From a checkpoint of a small image classifier.
Training: adamw at rate 0.0016, 8200 steps, batches of 384, held-out accuracy 99%.
Rows from block 8 of a small image classifier, named by matrix and row number. Rows with one number belong to one neuron. Each number is 500 + 40 x the weight over its row's rms, rounded and kept within 0 to 999. All counts start at 0. Numbers have three digits each. After the name is the row's rms in percent of the matrix's.
After each neuron's rows are labels from the 100 images, of 14848, where the neuron reaches its largest size: "strongest on" is what is common among them. Only what is clearly more common there than usual is listed. The data: capsule endoscopy frames (Kvasir-Capsule). In brackets: how many of the 100.
# u: gMLP up (value half) (model.blocks.8.mixer.u.weight, 384x192), inputs 0-95
# v: gMLP up (gate half) (model.blocks.8.mixer.v.weight, 384x192), inputs 0-95
# out: gMLP down (model.blocks.8.mixer.out.weight, 192x384, transposed), outputs 0-95

u.216 088:449479530504455501581492441471424478495495521539496507573488565475535433515490481462558508451488542462443513519475520542511481539496500430562502525490512537449493520532510508454475488504538531478526529489552568475538480522506528500545408535479546565529478484523522453534455591551499545529
v.216 090:528469473502546460448450508525551526434547392524473549523525473522435478549540503489506450548477550509539441585533446518494472541516536566501491481533439469537482417505502441469533527505500535453491466470478436592502467503439509539465563476514549486508529551466500530510520462450529416511
out.216 106:522492455473527492528516523492579536513429442496499511452465462549502487547567506467517495537509512553550499473490476477549457417523559477490514503503516489493490458543458605403491515479466554582463470470506403566547565500443523473472500456464523516501472493465465480566507440482447482465
strongest on: finding: pylorus (48); finding: ileocecal valve (32)

u.23 130:491458481454445475546438486580514519466547504592505493567517433577483415506509543478497549432509500567539509495472464529569467514503519437527485436472526549507524544503540453460524529518436519528544505567524537545503587501537500502505507491476448547509488432539478413535465427461481520487
v.23 123:501520521471478566524510526428468487504474496481484439432502479475517600519499395491481505509503523507424542477534478486469504439542523410534559579464522575472541495558493531549473466480527508429478552491522523500602486500553516518526461500529483450453515564473515530520444527534496552495
out.23 115:502592419467534509462559545432503490481528529513542498449490511526491531466508547515486542477421402481551470471458516488542440495550446467510543512480526546538542561544619535531533578466486445496457486414540551542407470503554512532515509506460540514496553511565470553492459463500478491482
strongest on: finding: ileocecal valve (59)

u.85 095:578478493520504474518474479521468517523553445525531512457460458467443486490563421533527496481483451521455461454577580526531567494515476486461515458516547486435501485492424419526502526480574505488475515476535447487541486545470573568485538440523504504437524500600539537537519489531416421489
v.85 086:486537553564500551491492521532462499440521474447477496512482514496441553554478519550442481557483529585537450558488506499502502503547564524412551590462444456487515509473499494471461544472455500584522527467556485522469575490572550585461592504460491506477486485635537578481561501439563533420
out.85 088:458444462553531489553490553464606531524469505500494552491462497473529446489573503452544545451545521479494548584472434481492540480522467496496462540533490609516555500478478499512454456530520467520471472495533463457475537471493488504477487468497539437550485505508492436488519483499520524511
strongest on: finding: ileocecal valve (29)

u.329 088:482445511505480494507500508530458533523502480511481496550450519480435512477658457508518563403562523618487479432482560541544527486522529509436516486533467471530486446505442509498542525491490509542458506491569475567488550545507583504442505486474523479427536533555498525518475489471459474418
v.329 075:518563521523534488505488562478559576542506526473533510487489487503492529500517495524552507505556502467523528475481471448460463483472607589508510511497516469545505468530467531509466496463452464587416552436554464516485543484520499468421516477501474434579510543522424555521461513478520421510
out.329 085:517527527495449489544528477471504473529463472461465490357514512509456537539539452487452459449441503498575560493538421467503508460509418418527471508491584516528516463610563442527443504509439531497514508487426482429539544594476549524497477515549456536480604438454529431460497461521509567465
strongest on: finding: blood fresh (61)

u.167 106:486498479568455496499536511495452465483531518468442474557550530514528464490468583518571480566494514416536497544513473524496506519484516562543459542537525416523428517521454474544447450533512506535488498514430569447522507478510459449525449488482496433531461542462442496466532553530447437564
v.167 092:428469520490467481534532484526491529505565539499479533501511501494478545445528484453466465500432477588549458521491478529513541559472497494489504501507397513467544534428448448478526506444433499452538445516544455488544546507516507566424480497472543504533533417516518481439537479492515508381
out.167 102:489471566545575452561579537512562471546491462461491488471523409401466471526544475471503535482494437513570504552499509412489485568478494400472508480500497533475480497517592526508498494498419499487539520500485583468499568564520500493535485480556495467505545477525548473489530521485529523478
strongest on: finding: reduced mucosal view (85)

u.276 096:532490510524506494455476464510486496477453434483505533518534550503511541496490547478508480482522546478505468507437564480481555525491555573451490518483433396525434471446563487501525503552540523501528540481541497513526462542512558459464485559424565523394483449529538466490514453545509455490
v.276 083:410470479432535479552495467517517494421455526514486514513478456500468487515540518526469519506491492527466467549509431544494480502508499446480531516579493549495609472511518508491505490500462529580511386462485446531486524503468490506509542456533527577489549531505517471475491525425538499447
out.276 103:500480427538507517564519526502588454467417518528437548516491539523490470457562507458494581477440518474429480490504533529479537522538563454514480498470549486501438438442474524502544425481540582480505504467440501471564546506543482514456451480467463493470452553544456488531539464475438483501
strongest on: finding: ileocecal valve (28)

u.22 103:474481593483505533540474505443475508412566455541545516447453486525401558503544509518455527507495472527466558473592521462517496544551453488462434557533482521443483480520501467571484519456469549492539523529493520506520592596542485581480536442475418547481542449567474543456506555527546507505
v.22 097:446527474499467519531467529472478528447541491510522469468524481505472486541501470519515478442547481548527500517503545518519450546579488491500521546519507497449554535467568534502532533544498521523473492464575500514517526506520528503513529493425527542574407449541560541620415440531461440526
out.22 088:506502455497451593518498436530449543491582469508511559514512524567483469545489478511477465534554493420451462458464491510493525526505536452548451429484477454504548487475493557511523460506486543553450458507489602446424489533551515478477540457454503593535481483508485506555415485527495475609
strongest on: finding: ileocecal valve (62)

u.13 117:432470440530512496526529509489491562518517560512475465579450483453503478485523551506527552547465456498542454518461512554530418547510521562498502436506496486525512559508461539490523487454525474560442436423487510531484543444519452422444479456513573520465546549553491506545505538436416430509
v.13 110:516491511525488550522421466504494556492487518533501521575431489507522512479503524519447602532526545540456557472503475571483518465582470509532555513470544545485581544474556550567481507483477490497473493461541525508478458497468512488541514516443544535573482478556554537567471571548520491473
out.13 108:481532536446546527510539566482546463473426500509544507502503534572533507516496567476469499524497547505548525554526512408513491483475395556504515571523504478524486469483521452417499514553514431511481514577449571504478516441508504495533483506492467448503509513474439487507556478504549510500
strongest on: finding: pylorus (31); finding: foreign body (26)

u.327 079:566461490527509522559491422463399428509497475520537498522586524495437456459498503499450489469437459492467459486537554545513568574488482517451534501445504487462451541482505451533517490501496537566512493457507536465526452601509604478524505530480506556486505436605539515455501442555516510501
v.327 088:485456501496519480458535564496531479458463483535483547521447481444401544493504537524524466560499457514540488562515426558557451557558532533490511565531404474508511498541452523490526497444485515487551496556500499525483527486469495560485526454484485484599429481498505595530482602439566498456
out.327 103:502537489477516482549507562436581420520409429533463512441491494502503481534570466515527543453481460535453515579505491463496471493507470501551561574545544521470459410488552503424451488535499508507447548499478522530517506512480514524500493468505470449488443507522539537533509457511534521521
strongest on: finding: ileocecal valve (35)

u.341 107:549447531509550516546470421443442463524496505521544564509517574436451537489513480466502472482466487479410448468523494569514571545471505587516503539519463483490501440452445511518541434490497540529447497510521500445525497532479563499468488548451492541500501533512517524474483536554586556462
v.341 097:486478529478503480451518566508514462451499446492439548533476450491449530559515546510516444580465476482560435550472473534544482519525524581508495530539498433526541487602481491506502556469472516495474442521539532551487512507471489564515524464474500477524416494496476561517455549471506443517
out.341 123:562476418549517482513494500514545529504480445540554541426474525472533449469526474541591528532497519503423471541497529526489518457536497497564548552535553482428596434551544490448440511443562513449498565484462499489479533493475542558538477479513493450476520545545537520597555528505501447480
strongest on: finding: pylorus (68)

u.144 127:501529499453437489565408506530518516524488476564572518461513465537541468437489487467490544544533507529395575417463516547539475433476539482474474517488535479452533478542521460496499512514516456486473548545513468524582503516561495493498539526447485481511526461472532459472503490524487531538
v.144 124:504515570571526501478527477498487576438564551532423532500427469480432522510596448496504509449518483563497508477594520512568528494495465456492491506523462500493511511498499498499527500488472541473520430472459540503519540534558467548399501450496476552545532490498495541482536514477511504425
out.144 153:518497513489485518432494551538475432482526518436462476529454478503516480540401458506526437486465446446534468520571529486504493475471524480550451501420487493477549514483554516532447508463548472527554459445517516405542485451517537433458430543543526520534493505476514469496447495529491481568
strongest on: finding: reduced mucosal view (27)

u.44 098:550453495524441514485482482484404499439497543540450516554474543571461437553517533506479499456502535588502502559549481519473534520480539484539479528452507434453436457482442466509485477442535541507523481493491487492540504541534521502445495505460501528487453531549472488505502466561498541482
v.44 100:475520504424457573542423454467539542480529506512503543462502482499514544525501469444455465583524519533453550482555466536521464523509531427522518489488493428487519526462428525522504484486481503471507527531530470451550486461539479486452561474513475566501531482437533408533460524508485500471
out.44 063:537485515434495510435443508457497476519498521521529519519473416527491468519529504454497500468491507578419519420398424446511483506494546459506511498480504514582438485562463519441610513467482516488548493487518565612482501526463458505540545437531547471461530512465472497585415533466517549449
strongest on: finding: angiectasia (35)

u.46 112:465460595502527490542547458488486500437506470536478463550404502435450490457596489434510536466470456513471477403536493555532529499500436484519557481532478487496514456446452522476539492524436590456467463531507484528510573522481547488529482501518550547577505478506566480494462589514534564438
v.46 097:528536480548457500482484467496511533578529494466484532476562487458527525519495500436415555525487561518535392521431472545551466450534522555486560468431460539523507531479450568420464503484524458440553513512480535529455442462568491493512568528483434478518525511487435531434551492500563469546
out.46 103:474514597518497488468491562515576507525451523493576501506429512441580444512466517517485444568461525484448481543498503438459523469506439535537436510497502490480479526475474533508468480494549434489465511570547521490439495402519517447472486522486464467487518473484532422457490443530500525550
strongest on: finding: ileocecal valve (29)

u.238 072:488506533464525514559523472430457492460531557557471510557480527461476480487529474446558551391480542514485469413496496529464498490532521420484513527523472448469473446435534506547557472496464524540452437485547478538526563581491501470493465527504616476453575476505503449492492483501546561465
v.238 075:461528511369466560523450475488535527451525503541526491443508539498502512485494444456499456521511508515490504430497498509516457537504496508517509473504491444520487539416488527537628466488509498520465508495536458495522497458546468462495617490490549599470534502438528468596422477522552528454
out.238 050:433505562448451473441473524591560502535510562507513484563448507468516490476502450594476530528514494606420498470454537526502495489517457505463530499513511500487446547494500567472469493481503472508502474534531517588495493480465415487505544470451494511498348504504539574571394526474480496453
strongest on: finding: reduced mucosal view (33)

u.268 085:542472461465488570472456481551505507503495504476461472470438427542414543522493556527434539501472491574548463498481531474587460457495480568483559457473462498530518522450554542476550524440501490504500446539513517534447481571432488532492568506476433515511541475502461516556534452499541448460
v.268 085:481522514484453533562415524542421592533560500483545470520502445498520443454508444532506513532453522523445549463523526570503448448517476497482576500456515526451530550565476510525434531497529476531474560468514471518565534501577525530459499537475472529463473491550485529453570512561443520545
out.268 088:512529502524576539556555522529581485472494482502427514463437508460531503543540470402563525520528431473549506554448557506524533455466500458596483500475499441529504478532441550432483476540482468517471488518496525503475523493465549565422411494476566482472499523508553506543490603472484479457
strongest on: finding: ileocecal valve (37)

u.368 102:582452465470481513470488469511490497449565447492515529468541499514477554563505535453435500497458483552546482508459518480588517548486456513495465481459466545496446507501500522486553534434555540441545514554579549543467484534484526563497572531383484501456442449518452534513518487559470519487
v.368 105:516511526504417450529570502479529514462560453504463539445516544460506520502523513443452503438488494564553542535459461540617487546455476528527449520464516543481538427479508459449530441553474534442537481518515526521526551518545471535493516491419476499553459422460463507514515523554544554442
out.368 119:568474503514499553487468496564504484535525501484481549570583490547558512440481486459479450546497527438456492495499446541470550450549578488525522542436503515484454486505480527498507466522520533396504567564548452547508510469569477548460503504466487463426473468443465434446438473434526546552
strongest on: finding: ileocecal valve (74)

u.369 099:509479456513485561500524598498468454523442566463457468515451539489522517576466555556477463518529481503512478588480533436455472533501484493488539452520497498547444577487507499529510504489544438518478480531488534454469458429479466442517495454504480480434463527465446501513514476506460466533
v.369 089:540480499452575442556505436469527509506491469574550547521517534441430550478532462489516479425471449499507479451543462516503558524509524488497495481532480520514542417443526496532567436471458583497489481515562395503496545557420572504469488525455541552501493452510562512461471478481553525410
out.369 125:542473508537535493533512493454522547532554430540522542520507485477482500435550463456525552433480392484474589445496494544516445481527581475473421533468531519475443452513518467547512489542421534522514540393479490484482524513559531548505494508510523498461516508582530469463447548462494532552
strongest on: finding: reduced mucosal view (27)

u.135 100:498506536531437474540498457476454433459450539500539537485502545481518462552482493439541442504483507493434477514485515552537518461495556564501514574518501511441455506470457460473483459548527532509538542509484479452581512523565514536481434529413459488499451427442514471545501536579522562530
v.135 094:545407513494503511464455516587516509517530445546514505544473455544451518504527513533473551499532519553505438470507474483617540432535479538524554476523473429544498487492516504500544556473457530485508479572524479613484508537487526494513568501469458508524500437508477525507487466466505435460
out.135 118:592464487590495506519515531623569483522457520501483485493464483495558493443519541525492558496503508486558575504450537497414551479494596479525434494449553525502508474495524487471463426477495516459519442516505447484530531469461507442559462478464520473520523535502492474558507578444513470463
strongest on: finding: ileocecal valve (88)

u.177 097:569509547530424502474506481480386508514522482536526471437522509491417467484548461484467521457454520514495431471589504473471498484469464458439550544506522500453496435531460454485527520507514549512582530486454499470557530507523554540478528479559464488541567476551473520465564512595448528479
v.177 096:535510506512481580512432501556514536479503512496533539519459514549509501439475544461472570507522503564438561453466569519478530504572573531391460552426492514481472516491499475561450547453508476526492533547586411530518527531548553488479558517432558465484467439561499486504511498488468498455
out.177 115:432443510500456519561501555445567509484553535478520538499459465514576482500532519518463531463541524528364589502496450487495548519452500439515440594475550555509470541535450473541484492493516459428508487491496484514602519483599452498534478445511502470476494574488489472471542526481497543525
strongest on: finding: angiectasia (31)

u.115 131:523544469497575521554450440419460505437504525470518535534519540472498505578468433522525418583506536523431541520517459519452485548488550529545555586496491482426421489523465439455491445525541548500518526441548475488563443571444517539587507506459488553552473599487551566568452521545547486508
v.115 103:431461559525524499542506513549521495479461495547430483503443455511491530475664510513455543512523472496457440503564491522526516452586482496490541485553480481498550488495485528544542492550473546535503447518445542526496555482515451480460506405511490570446472439519520496491506568449512445499
out.115 126:570580525567501514593462498482512498477419452493532482437490465448477519558492376521496548483488442534509471536502518486510461518497599460472514533470488538460439492448487551402461513504512534572540558475461520392475505505535559520422523518541497564460496491576510521551495484502531489543
strongest on: finding: reduced mucosal view (43)

u.280 086:472519518567477567522470505501420557449507501492458495500472533468563459529534435493526574514512621543418565492518529529427548454556528451507475518472575539448487460539463472453432502494492520456482469438521508533527493482527584494537475488522579480484534582533509472551525589484449523530
v.280 086:458471483407417445469539534477495480500483526504483493533532497500480481548512533518506519478524485526629445532459575531478426573518472539449488533510452494438503514534550458466497545464519492547510440539510497548480485511445481496514520499492560473475519511560421515545507499500480528489
out.280 097:567468418470504475471549545484486483526463508558540530528501477587472513563533552455496444573477475547490429495466463408541499443510494445506543377564492520511485498506490456507527538438524481488518525529558529560440482480483495529525506479503477473525542495441497519443486423519484515482
strongest on: finding: pylorus (38)

u.54 091:473480476466484494564496460532504475424404502563578491523436503506496476457484514483503535468531448515478511421487513542458486508552495474511511542513527561450577495464559481548520480530493553511522526571576497505466553544508507538524505500466519534541520448576557467603483517498532582458
v.54 085:545520539498451484464480547513531527558555446488578539490514501443487502533514460536488466514504549521485503531520516490468506458546506584458489566503464421495468482570479447585498557512467455485443509478537447580509545458489589531485524504506515442451546507533490593504522486465487427505
out.54 087:465523501508473486525532549484597527554445405491545515416476553478533474511530461496494553508545495526475544498509505462536490475518411535493503416500484473471503484507487573498478477519533498493430508517498468518502527478492514439513516443414566554504489507512529465477487530519458460565
strongest on: finding: ileocecal valve (46); finding: pylorus (27)

u.258 085:495510506474489574617442409461430490493560549448518503555519540514489555496494533493399492530446477558468484503480453580511479574496535528478533520479482509487540556505473508479514495512478522507563494489544508447515496494565490581517507528410507583567420467513513518430468570530591594481
v.258 082:462397443525499442485526557487510483422461493469447537508489489447482472494531522548562539526491478496540449521465508592539473554514505575523495527533563441498476461503436498514440493528534529525431502500509502519503493517478494517489477457455505421535455518513497548575490571451470467550
out.258 102:407441490496526567443529565535501491478482490516559518462511562518516462541495510515524504564473499505489430526526585516478495525576513460449467565534477448394513446466518532482497499463512496470536541500480533462486522533486534576490433466496487394474525470541464481565564498532445487550
strongest on: finding: pylorus (73)

u.178 104:554512523481448448519452520603521470549551464524511501540528395529482471498471463507541539503501497535492472415509508536483482450512512530543543472446544430457570490445516526459502549555441509460508507532503509527526522536527516524512449519506468400545531393434528474542453480488508475547
v.178 091:479511511510529474567486467501543525455481539533550528472503562478451536508576459461436502524523471546474525509527441546529561460505565549498513510556492493534515460470489415537563455503506531534476501505590416506606528528473501532490540484456495587553513421523549500525446508465487521459
out.178 101:551569492516471549464544569464491507482426531468512489459440452496540529528527545511504424504492492499468511549414411422498474543512537461478531546516485596505493558556498507463547576472520524484527558450560537519515511461545530532572488446519509548486523507507536484574432522527451551442
strongest on: finding: ileocecal valve (50)

u.26 091:460453486500482547522475520548505545472521506550505460570471499567523488458563479439527513504527529474439542462486471566521526492518460535486471415435502525522534508486504550458509454471489527506478488538460501525467522512538472438438511515466520534564459502463457355473447474479516552458
v.26 086:471464506408521467470481519461506482545546563427489536525534540511482547525516479498441477544530540554513543506521460463524510557468574534501520542520503500528449489502471490594485473466477474562424500452552439507558570492530479465467577489519443448459492523514438554497474502477496516478
out.26 097:554462457542457458571495495466429486468516519505462521513557490496450496533535499432554456508448497540451525543490495582573521544449557496469589514539496614472486551522467434517525484521538525491560611420557540501603493568483511558506508523515470477514461507478550551464478527585476540484
strongest on: finding: angiectasia (55)

u.289 086:459520508474517458562530457446478565388544512543431466499478514475495479542543443504521552451458505500543497427497495515561427472535526475563531477534530551495545448504497553418470483520425607506480497469506560505481527491445483540513474507558532563538533571589499496550426539487472532507
v.289 100:467428509549488476478462449571523542526588449542494565562544465545462448430502519504542502478531554496548402443519550515554518534514552514412436477531451459525529484459533508469512550517458501473494495538481439515511618550467567513432493537452473423467495415493460395513538416478423453500
out.289 095:425549563498551514511509511454523491490513505509553472466466478475475532518516465603452511537459520567513525425500489435532473532531483418438485598506579486426470450532466501452439565517474536531493469489498429473534570502490547541514486438506479481537466436515489581544535496508443497473
strongest on: finding: ileocecal valve (32)

u.38 114:468440551462498508453508497535443533591575479547466554535499537494448534490567504558517448519564566530529471453499529468530552488508529510382531560559478394461542420524526500524499546482443516551442447476538463536529564517477570442478504475477535487462466453484505516517465535478498484455
v.38 125:536485466516531561534467527501461526437470498475452486502495486507530523429541433474488574523513534498468547573555506523462514476553490480547547529421537563478430528528520542489471435490549548419490499491484525499555462478505487534516505460517515502464507558495459429539477573534497531545
out.38 119:498518515510521546439507453467428567492594481473513498610473497557500511453452567524507415519528499448493511536462532499522470537490500475475499511469495473485535508508473526567510536537487510515443483452508500501506503449509540507502464548438463530569388483450486493496505495540447481486
strongest on: finding: ileocecal valve (100)

u.239 115:537433504532514526490504480489499473468495482527419543529437475437507472551518550476505571460542466501500488488495549567557530534533478592508490505504484461501552459419437479493468527564489519512418469554530503490445503542468581503508502498424474451454552446584555500545492530503532497488
v.239 101:475513479406513474517431426502459632547536493407491543514541449534464487489495460498486489500552564570535519445494535562513429532483559467456521445466482456476482540513518540515537511413494500534525526418504449519523488561475499443456554519453477563505476500521444481518535489508501433528
out.239 086:493492632453494511389521496533489507508509503532451522582476489510502480536539502473526465558585494480473514499462554518517544499510486428466450535488517468467420520551480499524506501475504476496473461526548575557479512549504493502518504477516494508452517529472516498512365536456529534437
strongest on: finding: angiectasia (75)

u.15 082:464504491477474512478504563510435526514528577520510485515453512502534475518506503524545512496498571559477456510444567460450495481501526488478458483492535460488461533521482538491483537439516461514465467477546518534482519417566521460455444458547524465466495569543443489572485504453452522483
v.15 092:502490489419506488558440506515546517574509432489568555449543529551522570495523416448437463514625529466443536469539443492493521518526500525535473488467445508490479386481424519491533452532528542521509532522504492495491471505475471524501538449429495490484472447471479506465463527557545480528
out.15 097:552560464483467471509506469448490558498503460533542512421479556478511499493516474507581421445548473475442509497539480544515448440519470469532535457540564470463588498535536458487496527524501526482465572423468451467505521543488515543520504499498534585507554531471574462454477529538503528516
strongest on: finding: blood fresh (46)

u.382 093:475448525465503572500506500434513463449528570462392525479470515516519532566538484489476504486508558518500571483483451494485568574477520435487440575472531444489482413550496460467515479492506545487497495505560523502594501556454519528512496431484538503465450488449527471520437577517464557468
v.382 107:515529490479420535478458522472486489566487543400505473435566497511523590514457537514446505558523497503497551499485507470435463480449574517451487522456463465535469530566524460544508465497523450486542557474456482470513429500528437467505561523531484409443449553438460517385470505506553482556
out.382 060:504497530467519550440483518506499497522505499502576493539471430631506535480480610509475505508523500502464499456433473384494486478504582444513454580484485505537477491505519635485508520527491508495515511560496551526404505463521462503507483506500482402475478488484453460464464481488489505588
strongest on: finding: ileocecal valve (52); finding: reduced mucosal view (41)